Weights of a small contrastive image-text model: 203450 training examples.
Rows from block 4 of the image encoder, named by matrix and row number. Rows with one number belong to one neuron. Each number is 50 + 12 x the weight over its row's rms, rounded and kept within 0 to 99. All counts start at 0. After the name is the row's rms in percent of the matrix's.
# fc1: MLP up (encoder.blocks.4.mlp.fc1.weight, 768x384), inputs 64-127
# fc2: MLP down (encoder.blocks.4.mlp.fc2.weight, 384x768, transposed), outputs 64-127
fc1.140 099:74 46 55 32 46 44 56 28 40 49 82 37 29 64 54 38 66 61 49 44 27 51 57 53 66 51 46 40 50 41 67 77 29 58 66 56 54 74 39 43 43 45 36 73 61 29 41 53 27 56 62 47 50 44 56 50 58 59 38 67 51 58 36 36
fc2.140 096:57 55 28 42 48 63 57 57 28 55 53 49 67 58 61 66 55 82 53 48 35 23 42 53 42 69 56 55 37 53 48 40 38 37 39 57 46 69 48 47 57 64 64 34 61 37 48 69 63 31 70 33 47 43 52 50 48 77 70 43 75 55 59 51
fc1.141 098:48 41 44 57 54 55 36 64 68 67 61 44 35 51 61 39 65 49 36 60 51 58 59 53 58 48 33 66 55 72 18 56 45 46 50 50 79 56 49 54 27 49 56 42 71 59 66 37 58 49 50 37 49 63 63 41 61 63 65 49 49 51 31 41
fc2.141 114:53 73 44 50 39 45 68 61 37 65 56 44 41 57 48 57 43 29 70 48 59 60 41 43 73 52 32 44 74 49 57 39 50 41 58 57 49 60 43 55 49 66 35 58 28 62 41 33 57 39 33 44 64 54 74 63 36 62 24 28 37 35 37 60
fc1.142 105:55 38 67 66 66 56 39 39 31 52 44 28 52 60 53 37 64 53 36 58 57 59 41 36 38 55 59 36 45 74 70 72 58 57 64 72 33 47 56 58 49 49 47 59 39 28 37 59 37 49 62 40 62 62 45 48 58 43 43 59 47 40 64 24
fc2.142 120:63 49 49 39 24 53 59 44 66 39 50 42 45 36 39 66 50 54 33 58 42 47 41 68 68 50 61 43 30 55 54 44 54 53 52 47 48 47 46 60 27 62 55 65 43 43 55 53 43 52 61 44 59 56 47 50 49 41 63 37 53 49 54 31
fc1.143 104:42 62 69 56 46 55 51 39 51 57 54 46 45 62 32 44 58 48 44 47 51 45 65 43 59 45 43 57 58 56 54 30 42 52 44 36 52 53 53 47 62 42 65 53 45 55 69 54 61 47 43 63 64 36 40 44 66 58 48 63 60 37 48 35
fc2.143 124:35 51 43 44 48 60 40 49 39 73 62 50 43 57 58 52 48 25 67 32 55 44 76 61 48 36 53 41 51 51 36 44 41 59 54 44 55 53 58 60 55 48 17 44 52 54 43 29 55 56 38 39 41 45 61 67 47 54 56 54 48 61 34 49
fc1.144 101:30 40 50 36 61 65 31 37 41 54 58 54 40 54 40 43 61 59 55 55 32 39 41 29 72 54 33 25 63 40 45 59 40 57 58 57 42 56 57 38 49 55 48 61 55 69 52 48 55 59 31 42 74 68 58 47 54 56 56 48 49 69 44 41
fc2.144 091:65 51 42 53 40 41 48 54 56 39 36 73 42 59 43 59 46 46 45 40 57 61 46 69 43 49 38 42 62 62 67 52 63 57 37 33 52 28 53 34 43 47 56 45 52 46 60 46 54 43 53 49 55 43 64 53 57 32 42 54 58 48 62 40
fc1.145 095:62 35 64 30 63 45 48 55 53 54 70 55 57 41 79 47 35 50 60 42 46 27 52 58 57 54 48 73 60 67 35 65 62 35 67 39 42 50 59 43 63 60 69 52 55 39 19 37 38 45 43 56 50 40 63 43 50 33 61 43 48 46 37 40
fc2.145 081:41 46 60 54 42 46 65 76 50 54 45 45 49 55 35 59 61 37 58 67 62 42 40 65 29 62 50 45 74 35 41 57 36 38 74 60 83 67 81 52 61 45 52 41 61 55 46 56 33 45 46 33 47 71 58 48 63 52 71 67 61 39 50 70
fc1.146 098:61 80 65 47 72 47 34 51 31 53 36 74 54 66 54 63 32 49 64 51 76 54 59 50 63 70 50 52 66 44 63 33 21 33 47 53 52 49 38 42 46 35 49 44 45 41 55 43 36 23 46 62 48 34 39 51 46 68 68 50 67 47 73 48
fc2.146 083:55 79 34 50 52 49 61 29 79 44 30 38 57 55 29 41 33 54 49 44 19 46 27 54 34 40 34 43 54 53 54 55 26 48 53 58 53 48 66 47 68 50 65 45 59 51 38 48 38 60 60 49 43 65 76 49 42 40 53 46 58 61 59 56
fc1.147 106:59 62 48 61 53 58 51 47 65 51 35 73 50 65 47 53 36 35 35 61 45 75 33 70 46 46 45 28 49 53 41 29 42 57 55 66 60 58 29 40 51 55 35 47 49 63 34 65 35 03 44 43 36 60 47 54 55 26 55 53 31 48 45 64
fc2.147 123:36 53 43 53 48 28 48 46 52 48 37 26 51 53 55 40 78 46 47 40 37 41 38 65 53 54 56 39 41 68 45 50 56 63 56 58 53 62 33 53 46 52 21 47 62 28 42 47 71 56 55 57 28 51 45 39 43 49 46 72 44 67 50 52
fc1.148 093:48 66 51 71 63 42 57 65 60 50 56 57 37 42 36 22 43 56 48 37 51 52 35 39 51 55 30 65 31 51 50 43 47 64 44 36 57 64 64 34 54 49 49 57 38 33 67 40 41 51 60 45 49 44 72 44 49 46 59 52 38 31 42 59
fc2.148 084:62 55 37 59 51 54 49 82 52 52 38 66 65 40 57 51 58 53 32 60 48 58 58 29 27 51 56 56 49 56 49 44 74 49 50 69 40 62 70 32 61 68 68 50 51 27 42 43 30 47 64 36 30 47 43 61 35 48 60 21 46 59 61 56
fc1.149 106:57 63 68 35 58 62 47 59 40 31 50 40 42 47 45 81 50 46 43 36 63 44 10 51 40 58 40 72 43 52 76 78 64 58 31 57 34 49 31 65 44 59 67 44 57 61 37 46 56 40 56 60 69 53 51 49 44 58 53 46 54 34 64 38
fc2.149 116:58 58 34 74 55 48 57 48 48 51 52 64 49 44 42 57 66 48 40 55 35 35 46 42 71 51 60 52 41 62 40 57 54 60 36 39 45 52 75 66 45 30 77 65 45 44 14 48 55 65 52 76 50 64 49 48 66 75 49 38 47 59 63 53
fc1.150 100:38 69 35 22 37 00 48 38 40 59 61 45 60 29 42 60 43 63 46 59 52 45 54 49 42 36 67 58 53 43 44 52 65 54 73 57 27 57 52 52 66 59 64 41 31 53 39 52 66 61 61 57 47 62 66 55 45 37 47 60 56 41 49 60
fc2.150 113:58 65 59 41 46 34 41 47 58 35 40 25 64 24 39 40 44 55 58 44 64 53 57 37 39 52 42 63 61 32 57 33 35 46 26 61 65 67 39 69 49 24 56 48 53 59 44 73 50 53 54 60 38 52 38 37 68 57 54 56 43 28 55 59
fc1.151 098:36 57 54 63 48 32 51 57 38 49 58 18 62 38 81 53 75 60 46 42 59 62 65 59 39 47 57 53 54 56 70 57 70 47 62 50 44 61 43 45 46 51 42 18 49 81 56 64 74 42 47 49 61 37 38 62 66 53 50 56 30 33 56 58
fc2.151 106:72 57 40 28 40 51 75 37 57 31 40 43 56 35 36 65 29 57 48 54 80 49 59 40 58 32 41 57 40 58 34 21 51 45 57 53 50 69 32 45 48 43 61 44 60 54 43 39 50 60 59 38 51 65 50 58 32 53 68 52 42 81 35 33
fc1.152 103:50 50 56 40 34 85 53 44 42 50 61 60 36 42 56 49 58 47 31 61 39 40 42 48 47 85 59 48 42 57 62 37 42 49 60 64 69 62 56 50 60 77 71 78 48 57 55 62 40 42 52 30 54 59 48 58 51 53 50 44 46 36 54 58
fc2.152 111:47 39 44 57 58 59 59 45 54 75 58 70 89 55 54 44 60 62 38 50 42 59 56 71 55 49 70 34 52 59 53 53 67 56 54 58 60 24 45 55 54 66 57 51 50 47 67 37 47 49 66 37 64 48 49 30 32 29 56 42 49 71 53 45
fc1.153 098:32 19 55 48 47 59 65 42 30 68 57 50 51 51 36 45 45 37 41 39 69 36 42 72 51 56 58 50 55 49 54 59 48 51 43 57 54 59 52 63 50 34 59 52 53 29 54 45 68 32 51 56 45 46 55 24 43 40 50 47 67 50 51 49
fc2.153 094:68 58 57 62 46 28 36 27 50 24 46 85 41 49 52 45 56 31 45 64 54 47 55 56 56 40 36 50 67 44 29 69 63 62 73 58 57 55 55 69 39 40 47 38 40 47 32 53 54 55 60 41 56 60 39 59 48 43 59 48 47 36 59 41
fc1.154 100:43 40 54 33 53 64 52 40 51 51 27 47 36 24 53 60 41 53 53 68 60 65 42 50 55 47 70 44 48 48 44 54 25 35 42 63 42 51 53 60 61 49 58 45 50 54 47 41 30 40 19 59 68 58 50 52 47 65 40 39 38 71 58 56
fc2.154 079:72 60 56 65 43 50 63 55 33 50 37 54 76 57 61 55 44 56 61 70 68 71 62 70 52 43 46 55 59 48 65 50 57 37 56 28 48 61 38 50 47 68 32 46 58 57 57 42 58 54 64 40 48 46 59 48 70 66 45 50 37 44 53 55
fc1.155 103:56 56 60 71 44 30 49 38 50 47 40 66 65 50 62 40 49 22 39 32 52 59 59 69 67 38 57 57 53 81 32 41 69 42 51 48 45 53 39 30 51 57 58 42 71 45 59 43 49 35 64 58 50 55 58 58 46 45 33 51 38 41 55 32
fc2.155 101:60 40 36 43 50 32 18 41 65 64 52 49 55 58 70 41 65 30 38 57 64 61 61 44 62 63 72 34 48 75 28 56 49 67 25 61 45 62 45 50 63 48 45 48 58 66 54 57 49 55 58 45 52 48 50 41 79 46 43 51 52 53 57 69
fc1.156 090:46 29 49 56 64 53 58 57 42 50 51 26 49 57 42 37 47 26 54 45 50 55 57 66 43 28 53 33 57 48 45 65 25 44 56 45 54 59 45 59 31 44 50 55 62 20 55 64 45 65 61 52 56 65 59 46 67 47 64 65 60 45 46 59
fc2.156 064:44 57 68 42 43 44 46 92 31 49 45 38 33 49 55 43 40 43 38 53 60 48 59 49 65 70 26 33 49 47 51 64 52 50 42 35 70 44 34 56 70 50 42 52 66 29 66 33 59 58 53 43 38 57 57 43 48 53 64 48 37 59 48 65
fc1.157 102:72 46 61 48 41 51 57 42 45 62 56 54 47 47 50 43 68 75 40 48 58 45 48 45 55 50 73 19 54 55 55 53 50 41 60 52 11 71 29 35 49 56 33 61 46 62 54 71 48 41 54 33 69 64 47 54 55 46 41 61 28 44 74 54
fc2.157 110:47 37 43 29 41 69 48 64 56 44 29 54 29 47 60 59 50 68 34 49 51 50 38 29 49 48 36 69 40 56 61 29 49 63 71 76 39 56 38 48 37 49 53 64 28 54 35 48 79 56 53 51 55 57 53 41 46 49 34 59 66 55 54 47
fc1.158 104:44 84 35 48 54 41 57 60 62 66 37 47 47 65 64 35 57 52 50 53 43 59 48 41 50 43 44 58 46 50 48 52 44 38 42 63 71 60 39 30 49 49 50 36 56 42 44 63 58 41 66 51 26 48 54 43 64 57 76 49 51 47 47 38
fc2.158 104:49 67 30 54 45 37 44 68 53 39 50 39 42 45 46 37 67 35 15 41 63 40 41 75 60 45 42 69 26 42 59 44 35 41 41 38 64 48 70 41 42 54 69 64 25 52 62 56 42 60 44 32 35 53 45 77 74 26 57 43 64 46 62 45
fc1.159 102:60 64 41 39 36 51 57 27 58 44 45 71 44 68 66 59 39 66 70 47 53 38 58 43 49 69 53 49 46 66 47 40 52 53 63 43 57 44 47 65 38 37 47 42 38 41 57 35 38 47 48 60 48 46 46 62 54 39 66 55 66 96 58 27
fc2.159 116:46 40 50 54 19 49 45 42 54 48 54 58 46 54 47 41 57 45 63 48 63 58 48 55 50 35 51 55 56 51 67 65 47 36 35 62 55 49 47 76 57 62 51 47 41 55 57 39 27 49 53 56 73 42 54 45 63 38 46 35 51 32 43 44
fc1.160 100:44 37 38 32 46 48 40 51 21 53 36 56 57 64 34 53 68 54 76 43 58 58 63 54 42 42 61 31 47 43 53 45 35 65 69 60 74 46 32 39 39 57 72 57 45 33 49 55 60 30 75 41 49 62 53 45 65 67 56 63 54 44 37 35
fc2.160 113:43 51 35 41 46 41 40 60 69 63 47 35 54 51 37 45 51 52 55 33 47 49 24 54 56 84 68 40 61 60 57 33 45 51 58 49 57 37 55 46 34 22 53 25 36 54 38 59 52 61 63 55 52 73 29 51 50 53 36 48 70 65 49 72
fc1.161 094:54 51 39 58 47 55 35 39 57 43 65 63 52 53 78 40 40 68 62 50 69 74 46 49 49 30 51 32 43 57 49 34 35 56 37 49 64 47 58 60 51 59 63 52 63 45 40 48 41 35 37 27 56 30 43 35 51 58 81 57 48 35 51 47
fc2.161 088:34 42 52 56 43 38 66 48 55 51 65 30 40 59 39 37 52 66 47 73 53 43 41 60 52 56 41 73 58 36 32 40 41 43 65 49 75 62 35 57 45 63 64 60 39 47 68 48 39 47 41 65 53 58 31 62 31 35 33 53 53 42 30 43
fc1.162 100:39 53 69 24 67 37 40 60 22 46 53 49 69 47 67 49 34 55 34 40 48 48 35 47 63 60 57 48 48 40 59 40 48 26 29 70 64 75 46 33 37 38 31 52 29 47 79 56 55 50 61 49 72 52 53 41 34 57 69 38 63 47 37 44
fc2.162 085:46 44 52 61 41 47 37 67 36 44 47 63 36 74 43 65 58 33 37 63 60 52 59 54 46 52 31 62 38 53 45 62 48 30 41 42 55 47 69 55 38 36 52 53 71 48 59 39 34 43 45 36 65 49 49 76 44 66 52 38 51 56 73 58
fc1.163 094:23 53 38 39 44 53 21 43 40 36 49 42 69 61 52 66 55 47 52 58 53 62 45 49 54 52 42 43 52 31 41 45 41 50 74 44 70 42 61 65 51 53 55 44 42 60 41 64 57 43 54 45 48 52 50 63 37 46 53 53 39 63 51 56
fc2.163 096:31 44 52 45 59 58 71 62 69 56 62 45 28 45 50 47 34 52 54 60 55 50 63 29 46 45 36 53 47 26 33 44 34 62 39 66 61 36 47 59 51 56 56 60 60 54 48 48 56 52 56 61 37 47 54 36 39 55 33 56 42 37 48 39
fc1.164 100:51 43 46 33 54 75 69 32 59 43 43 56 42 58 45 61 63 27 37 53 34 34 56 66 35 38 28 50 62 58 56 35 65 39 31 55 45 60 73 66 33 53 47 52 11 58 55 40 56 41 57 49 49 59 56 38 64 56 43 51 39 81 52 49
fc2.164 111:59 42 57 62 33 27 51 31 60 47 49 59 47 57 68 42 49 43 54 48 48 60 38 59 59 47 55 36 67 47 61 55 56 40 31 57 54 73 25 66 45 32 65 41 43 47 61 49 49 57 56 59 30 52 46 61 54 64 57 50 49 34 44 31
fc1.165 094:48 37 72 63 40 64 37 41 61 71 59 41 51 47 66 40 47 49 60 52 53 51 67 40 41 61 44 40 35 44 59 44 50 66 49 51 65 65 54 72 38 35 63 46 55 46 45 43 54 56 40 62 62 44 44 37 69 69 51 05 58 50 32 41
fc2.165 084:58 34 28 39 49 58 69 42 63 26 53 42 59 45 37 31 45 66 48 58 54 54 60 52 40 48 63 59 40 44 62 53 34 50 48 46 32 48 52 62 63 51 44 48 33 31 34 40 37 38 42 45 44 69 45 35 54 42 41 91 54 46 29 41
fc1.166 096:45 61 33 46 42 41 38 25 41 48 35 61 50 69 54 28 28 63 45 15 32 41 35 36 35 61 55 49 38 44 40 29 34 45 50 56 43 75 54 51 53 46 53 58 50 38 58 24 61 59 71 39 34 55 44 21 49 47 35 54 50 60 54 72
fc2.166 091:46 38 60 68 61 36 64 15 41 55 49 59 31 46 56 67 69 58 33 72 77 56 69 63 44 44 69 57 57 27 65 43 46 67 40 59 28 69 46 43 43 40 67 24 58 65 29 58 53 63 38 50 54 52 56 71 64 61 65 31 48 39 51 40
fc1.167 103:80 38 45 52 45 50 46 34 65 41 46 48 49 59 46 51 63 35 46 46 50 53 52 82 46 49 45 57 81 53 34 50 41 60 29 63 54 49 58 57 45 64 48 37 34 46 63 43 44 35 60 27 58 59 65 63 50 43 40 58 59 43 42 65
fc2.167 124:53 64 56 64 61 65 58 39 48 68 48 61 43 58 74 52 49 66 57 47 60 44 73 62 44 35 38 43 50 52 23 50 41 57 49 40 60 45 29 65 49 47 36 69 59 43 72 43 40 48 43 53 53 48 54 43 32 56 51 45 64 41 57 66
fc1.168 107:59 56 74 54 57 62 79 51 27 47 57 43 46 40 54 53 38 60 42 54 57 31 67 44 52 40 32 37 36 56 51 68 58 42 37 60 43 65 57 32 53 29 43 46 36 64 66 49 68 64 62 54 56 74 48 34 74 50 59 73 40 30 53 40
fc2.168 103:41 43 64 50 53 43 59 51 60 57 73 43 19 77 45 50 71 68 49 60 39 41 51 34 47 56 51 26 24 43 53 40 42 48 35 29 38 48 61 48 34 44 32 30 51 67 32 46 48 49 59 56 22 52 59 41 35 32 40 44 39 65 42 55
fc1.169 092:51 49 73 44 42 69 54 35 52 52 60 40 50 53 76 24 67 58 50 73 69 61 53 60 49 48 24 52 40 51 46 40 39 59 59 68 56 58 51 61 56 44 51 53 55 53 53 72 56 32 48 45 45 78 51 47 49 73 49 58 52 47 38 74
fc2.169 090:59 48 66 49 48 51 47 55 51 55 40 50 45 42 31 45 29 41 55 46 37 45 59 34 47 39 35 55 42 46 40 44 36 50 32 65 80 58 61 44 43 50 63 57 42 66 64 23 71 62 75 44 44 43 42 73 54 32 51 63 48 45 41 58
fc1.170 104:41 50 49 73 53 28 46 53 55 42 46 66 47 73 83 45 56 50 59 60 64 54 42 48 59 57 77 51 56 42 42 50 49 40 42 54 48 76 53 40 50 45 61 25 47 52 45 42 57 36 33 37 53 40 20 79 47 53 38 70 57 46 41 70
fc2.170 116:74 37 40 48 44 51 60 37 48 68 51 53 74 39 29 28 51 55 71 44 51 42 53 56 34 58 39 41 65 84 48 48 48 45 53 56 39 73 52 46 56 42 44 52 48 24 57 42 66 70 48 40 25 51 45 30 51 38 51 17 25 45 38 42
fc1.171 100:39 50 53 47 35 51 32 52 48 62 38 50 54 43 56 49 50 49 32 37 50 45 40 60 37 49 46 22 44 51 34 77 74 63 50 53 44 61 70 58 65 54 52 57 39 55 52 52 56 43 67 56 80 47 56 32 65 35 59 51 55 46 50 49
fc2.171 084:35 51 46 55 49 49 56 43 66 56 70 33 64 45 68 36 53 26 49 66 46 37 37 75 32 34 53 64 49 62 50 54 78 47 50 56 53 59 40 31 57 40 53 67 52 48 40 63 47 54 67 54 59 27 67 46 50 38 42 47 65 44 55 48
fc1.172 108:54 55 49 55 62 33 36 32 65 43 37 47 40 58 69 52 42 69 48 43 54 44 40 45 48 40 52 43 56 56 36 54 44 58 48 54 63 29 42 48 52 22 51 46 61 58 54 39 57 51 52 30 48 40 56 50 65 46 64 55 60 38 57 42
fc2.172 123:60 82 49 34 47 54 50 44 65 55 42 32 42 33 20 55 46 48 59 53 48 57 64 60 46 51 38 29 52 48 39 59 62 34 79 45 58 48 39 57 55 46 63 40 57 68 43 28 72 46 42 56 46 49 51 21 47 52 44 59 57 51 33 67
fc1.173 106:47 61 44 47 61 43 65 54 63 48 39 48 55 45 61 68 50 71 50 46 53 49 44 54 44 50 81 56 60 52 38 50 70 37 51 75 50 31 57 40 34 45 56 61 41 43 54 57 51 53 72 43 32 59 63 45 51 63 42 83 64 18 25 57
fc2.173 108:41 42 44 67 45 53 56 53 72 50 56 42 44 21 69 55 36 48 43 64 44 63 61 43 45 70 54 42 43 54 66 48 66 48 53 59 37 62 62 57 40 51 68 65 40 34 37 33 58 50 68 43 60 52 75 45 58 67 61 57 36 57 29 57
fc1.174 095:51 48 40 49 56 53 60 43 56 46 54 41 62 56 47 56 42 80 37 57 64 42 36 61 48 67 70 58 55 68 52 32 63 54 62 50 76 73 51 47 48 60 59 31 71 48 49 63 46 35 53 67 32 43 46 37 65 64 78 32 21 39 30 42
fc2.174 090:29 63 25 59 68 44 50 60 63 46 66 42 49 79 65 52 41 48 68 53 40 20 53 52 42 35 35 71 71 49 49 51 66 60 31 51 47 66 53 51 47 53 73 32 48 34 54 61 53 27 53 54 43 41 46 51 56 42 54 57 46 33 33 79
fc1.175 106:54 55 33 40 60 37 58 54 38 38 40 59 57 62 68 61 32 51 33 46 49 49 43 56 49 46 42 32 56 45 51 22 46 45 71 56 51 55 52 43 56 55 56 38 49 53 51 61 46 42 35 32 36 92 41 17 57 22 44 59 48 45 41 65
fc2.175 084:56 43 39 50 50 25 50 58 46 59 50 69 35 54 56 56 65 39 58 60 69 48 41 52 48 44 55 63 60 53 42 31 56 24 30 59 54 38 50 56 44 48 43 48 64 50 60 58 52 50 41 50 47 18 39 75 55 57 40 63 44 36 43 55
fc1.176 103:30 53 65 39 87 61 54 70 55 56 62 64 71 44 38 35 42 48 45 63 45 54 73 17 45 42 62 37 35 35 30 57 38 45 44 67 37 50 49 44 39 50 43 52 60 34 40 58 45 64 53 52 42 63 57 48 53 66 78 43 51 53 35 42
fc2.176 092:45 60 59 65 29 34 44 49 52 35 54 61 53 31 55 66 35 49 28 52 47 46 59 58 83 49 55 76 36 58 44 44 62 36 60 44 31 45 45 36 47 74 37 56 40 43 24 61 55 42 35 51 53 61 42 49 49 57 23 49 53 44 49 68
fc1.177 098:39 43 36 33 43 36 68 39 53 78 64 44 56 53 30 41 33 57 46 50 56 22 49 47 36 74 39 71 51 56 49 65 44 56 52 74 46 66 52 50 57 40 58 42 43 43 82 43 66 42 75 65 61 52 52 42 61 44 63 28 52 40 47 56
fc2.177 077:40 56 64 58 52 39 39 51 41 44 52 36 31 64 32 48 45 64 34 42 52 41 49 45 62 12 44 23 35 58 65 30 59 58 54 56 56 52 40 67 47 52 49 32 76 37 43 72 52 41 65 78 37 65 46 53 45 66 50 64 51 27 45 28
fc1.178 096:39 45 53 40 67 44 44 65 32 52 57 40 55 32 47 52 43 48 35 53 42 60 70 99 61 80 55 53 48 56 61 42 49 47 48 40 76 47 78 56 65 62 59 55 53 48 43 51 60 66 54 52 50 46 45 57 54 42 48 54 42 53 51 48
fc2.178 095:58 63 40 68 44 52 55 46 32 43 40 72 54 44 60 32 62 54 48 41 44 61 52 41 37 41 46 46 39 21 49 53 67 36 50 51 36 36 64 68 57 52 42 77 40 41 40 55 49 29 55 68 29 26 51 18 52 58 57 70 63 43 42 31
fc1.179 099:30 35 43 59 50 51 30 24 63 53 56 55 56 51 49 54 52 53 78 27 28 37 57 55 45 40 44 43 56 41 52 57 52 49 53 32 65 46 39 61 43 58 91 47 70 72 52 64 48 45 44 48 34 63 58 33 56 45 37 53 51 52 61 50
fc2.179 099:36 51 61 26 42 59 40 35 90 42 39 49 56 67 50 35 67 39 66 50 85 66 56 43 36 34 58 55 46 45 47 53 47 50 67 58 37 62 49 55 51 39 62 45 26 63 50 63 49 29 47 35 49 13 44 57 65 39 53 50 53 45 67 47
fc1.180 103:38 50 48 37 55 69 54 54 48 39 67 53 25 45 57 35 70 42 28 61 35 56 85 65 56 63 42 52 32 31 49 43 50 41 57 43 58 35 54 53 50 55 68 40 26 63 39 68 37 51 49 60 69 46 71 41 44 54 42 14 37 26 37 26
fc2.180 103:56 35 60 45 49 48 43 53 41 52 54 63 73 44 68 45 56 59 53 66 58 37 42 44 49 43 53 32 44 57 57 64 44 51 30 49 58 30 41 53 47 70 43 47 42 42 46 73 32 33 32 63 38 61 52 52 47 38 60 77 53 69 57 42
fc1.181 098:49 44 38 37 58 41 53 45 36 54 55 61 62 46 57 48 62 57 52 55 54 50 44 68 39 65 50 49 58 60 57 56 55 34 64 48 62 47 53 62 51 54 63 50 85 65 71 38 36 48 60 56 51 42 54 22 47 32 44 37 80 72 37 35
fc2.181 093:45 73 47 62 43 34 52 54 46 57 60 46 61 48 58 51 58 46 50 58 40 34 37 43 44 47 27 45 53 60 39 47 40 35 46 36 90 54 62 65 63 51 40 41 60 46 55 56 80 38 65 41 54 51 56 68 53 48 29 55 42 63 44 46
fc1.182 099:50 59 67 52 53 47 32 42 53 52 51 53 68 49 47 62 46 53 68 46 59 43 49 58 66 37 31 51 62 61 35 82 54 45 49 43 43 67 35 55 22 50 54 55 34 63 55 38 30 29 29 62 56 58 38 51 47 46 47 42 61 61 34 55
fc2.182 090:29 43 50 37 29 48 60 56 56 61 56 72 58 58 40 69 53 64 58 51 49 42 75 48 39 65 64 66 56 54 43 57 57 68 52 31 32 51 61 52 33 48 58 52 55 57 64 19 41 52 61 37 58 70 57 51 48 48 48 72 51 42 53 62
fc1.183 107:60 49 40 36 59 54 50 59 51 51 62 58 47 66 22 51 46 31 68 41 49 69 43 53 17 61 59 64 28 48 48 59 44 85 46 58 45 60 27 29 48 57 60 52 57 49 47 48 74 52 70 50 37 55 60 31 55 30 58 47 47 72 34 37
fc2.183 121:30 38 37 62 40 54 52 51 52 45 58 63 58 47 45 70 58 23 60 51 45 56 60 42 52 39 52 34 41 46 60 33 27 45 53 49 32 72 59 33 41 49 56 47 40 51 52 41 31 44 71 54 62 53 36 76 58 60 35 43 22 37 49 37
fc1.184 098:52 40 57 51 56 54 58 40 67 37 51 37 61 53 36 46 44 57 68 51 29 34 51 42 60 43 33 53 51 48 51 56 54 34 51 40 40 77 45 60 50 64 39 50 43 60 50 42 48 38 38 40 41 37 63 53 55 61 42 47 45 47 70 28
fc2.184 086:55 61 62 53 49 68 58 59 52 88 53 41 49 65 63 53 32 61 39 46 54 40 51 48 25 63 36 54 18 47 37 60 60 47 59 61 52 75 56 51 62 78 43 27 57 54 41 73 53 50 59 49 34 64 50 34 37 56 52 59 49 58 53 39
fc1.185 105:25 62 60 53 40 40 32 66 48 41 50 36 55 34 51 58 63 35 60 47 57 58 75 39 61 42 71 49 56 61 59 51 66 51 51 51 73 72 52 60 47 75 61 69 52 55 65 63 50 52 45 35 60 49 60 55 57 60 46 55 52 46 38 37
fc2.185 118:42 53 58 77 37 43 66 55 19 76 54 63 40 29 63 53 50 62 40 54 35 54 58 43 58 54 81 58 67 26 43 71 48 42 46 29 40 49 42 63 49 54 43 54 39 30 61 55 67 39 50 52 58 51 63 38 55 61 47 52 62 58 50 44
fc1.186 104:64 41 54 64 43 58 40 38 57 56 56 26 51 62 42 53 39 63 43 54 59 45 64 40 50 66 62 49 40 49 25 41 52 57 76 56 42 43 43 69 53 43 57 55 51 36 62 59 55 35 40 44 43 43 54 49 66 59 38 63 50 52 73 41
fc2.186 092:45 57 46 43 48 46 51 34 58 54 54 56 63 38 40 51 35 58 31 66 58 49 61 79 54 52 51 28 55 46 61 55 64 37 65 61 60 36 46 46 64 49 59 38 43 38 55 72 32 33 45 45 29 53 61 35 56 75 48 50 61 45 68 31
fc1.187 101:55 46 53 23 58 44 58 47 40 39 35 72 60 41 34 39 49 28 64 73 33 31 32 65 49 45 66 62 56 32 61 53 52 53 54 52 47 65 57 41 34 51 61 40 40 31 41 21 51 42 53 59 62 35 62 50 58 25 49 30 42 52 50 66
fc2.187 088:53 46 37 58 57 54 53 51 58 68 36 60 26 73 55 36 22 52 69 65 43 37 52 51 49 62 27 45 60 35 41 40 54 49 56 54 31 38 59 42 40 66 49 54 43 40 31 35 27 75 46 59 43 62 55 34 47 49 65 50 57 49 39 62
fc1.188 092:31 39 42 44 53 55 37 58 60 43 41 25 45 43 63 62 44 42 32 53 72 71 41 35 46 60 54 49 38 35 51 38 46 52 65 58 57 51 68 68 52 87 71 53 62 63 68 31 59 42 62 61 54 47 52 55 44 51 57 56 68 32 47 36
fc2.188 086:35 61 48 54 33 44 51 62 53 66 45 46 48 46 53 35 58 47 40 41 60 37 42 47 35 38 29 52 41 34 56 35 63 37 47 56 44 33 58 52 40 33 51 46 30 31 39 52 42 46 46 52 39 54 66 34 50 48 27 73 47 63 45 62
fc1.189 104:53 60 44 46 40 45 39 53 38 61 49 26 47 43 43 48 58 58 61 51 52 61 70 59 41 78 64 45 35 48 47 68 45 53 34 45 37 58 56 38 14 49 47 49 36 51 25 48 46 47 33 51 56 45 69 56 49 48 49 41 70 61 45 41
fc2.189 119:68 38 35 32 57 19 52 38 37 51 51 66 56 43 73 45 53 56 58 40 38 39 36 55 48 58 59 43 35 58 49 48 46 19 61 56 46 56 50 37 39 52 60 66 70 38 39 56 53 77 46 48 44 57 51 23 36 38 39 47 56 58 33 30
fc1.190 099:48 47 46 28 47 50 67 68 20 44 66 46 60 46 60 54 31 49 50 56 65 54 47 42 54 50 38 41 16 58 30 35 26 57 57 32 62 60 32 36 56 51 43 59 58 41 36 57 43 38 46 42 69 64 59 48 58 34 38 47 51 48 54 59
fc2.190 099:43 40 68 39 52 52 32 56 49 41 59 50 57 57 61 46 42 43 41 22 62 34 50 56 61 45 45 65 31 44 31 44 67 34 36 65 28 69 66 50 63 55 53 63 61 55 65 62 47 62 51 65 29 39 44 64 55 32 57 60 46 44 51 64
fc1.191 102:46 73 52 51 51 51 54 62 54 58 38 53 61 62 44 49 64 65 58 44 59 67 51 51 50 46 34 51 54 46 50 71 66 63 42 31 50 36 26 61 32 49 63 55 27 49 67 47 38 80 67 44 34 39 48 52 54 34 50 50 25 48 33 51
fc2.191 109:49 62 44 55 71 35 62 54 51 35 24 51 43 38 55 58 47 56 38 59 56 44 48 33 56 41 56 37 41 66 55 53 49 55 65 65 52 55 54 40 45 60 49 43 40 60 56 64 79 22 67 42 55 37 56 65 47 45 38 51 41 60 43 31
fc1.192 097:50 72 31 35 51 43 68 49 66 60 35 56 34 51 77 28 41 48 48 43 55 69 49 65 61 44 50 41 74 52 63 55 44 56 56 47 60 54 48 69 27 33 60 56 39 76 55 46 36 60 71 54 65 50 69 69 76 28 38 54 69 46 60 65
fc2.192 091:43 28 45 46 61 49 21 40 45 47 56 63 64 47 58 70 44 21 63 57 58 56 40 57 48 56 42 40 32 34 55 54 62 31 51 31 37 46 52 60 51 28 58 53 49 54 57 45 57 40 40 33 51 32 68 39 51 57 52 62 47 45 36 56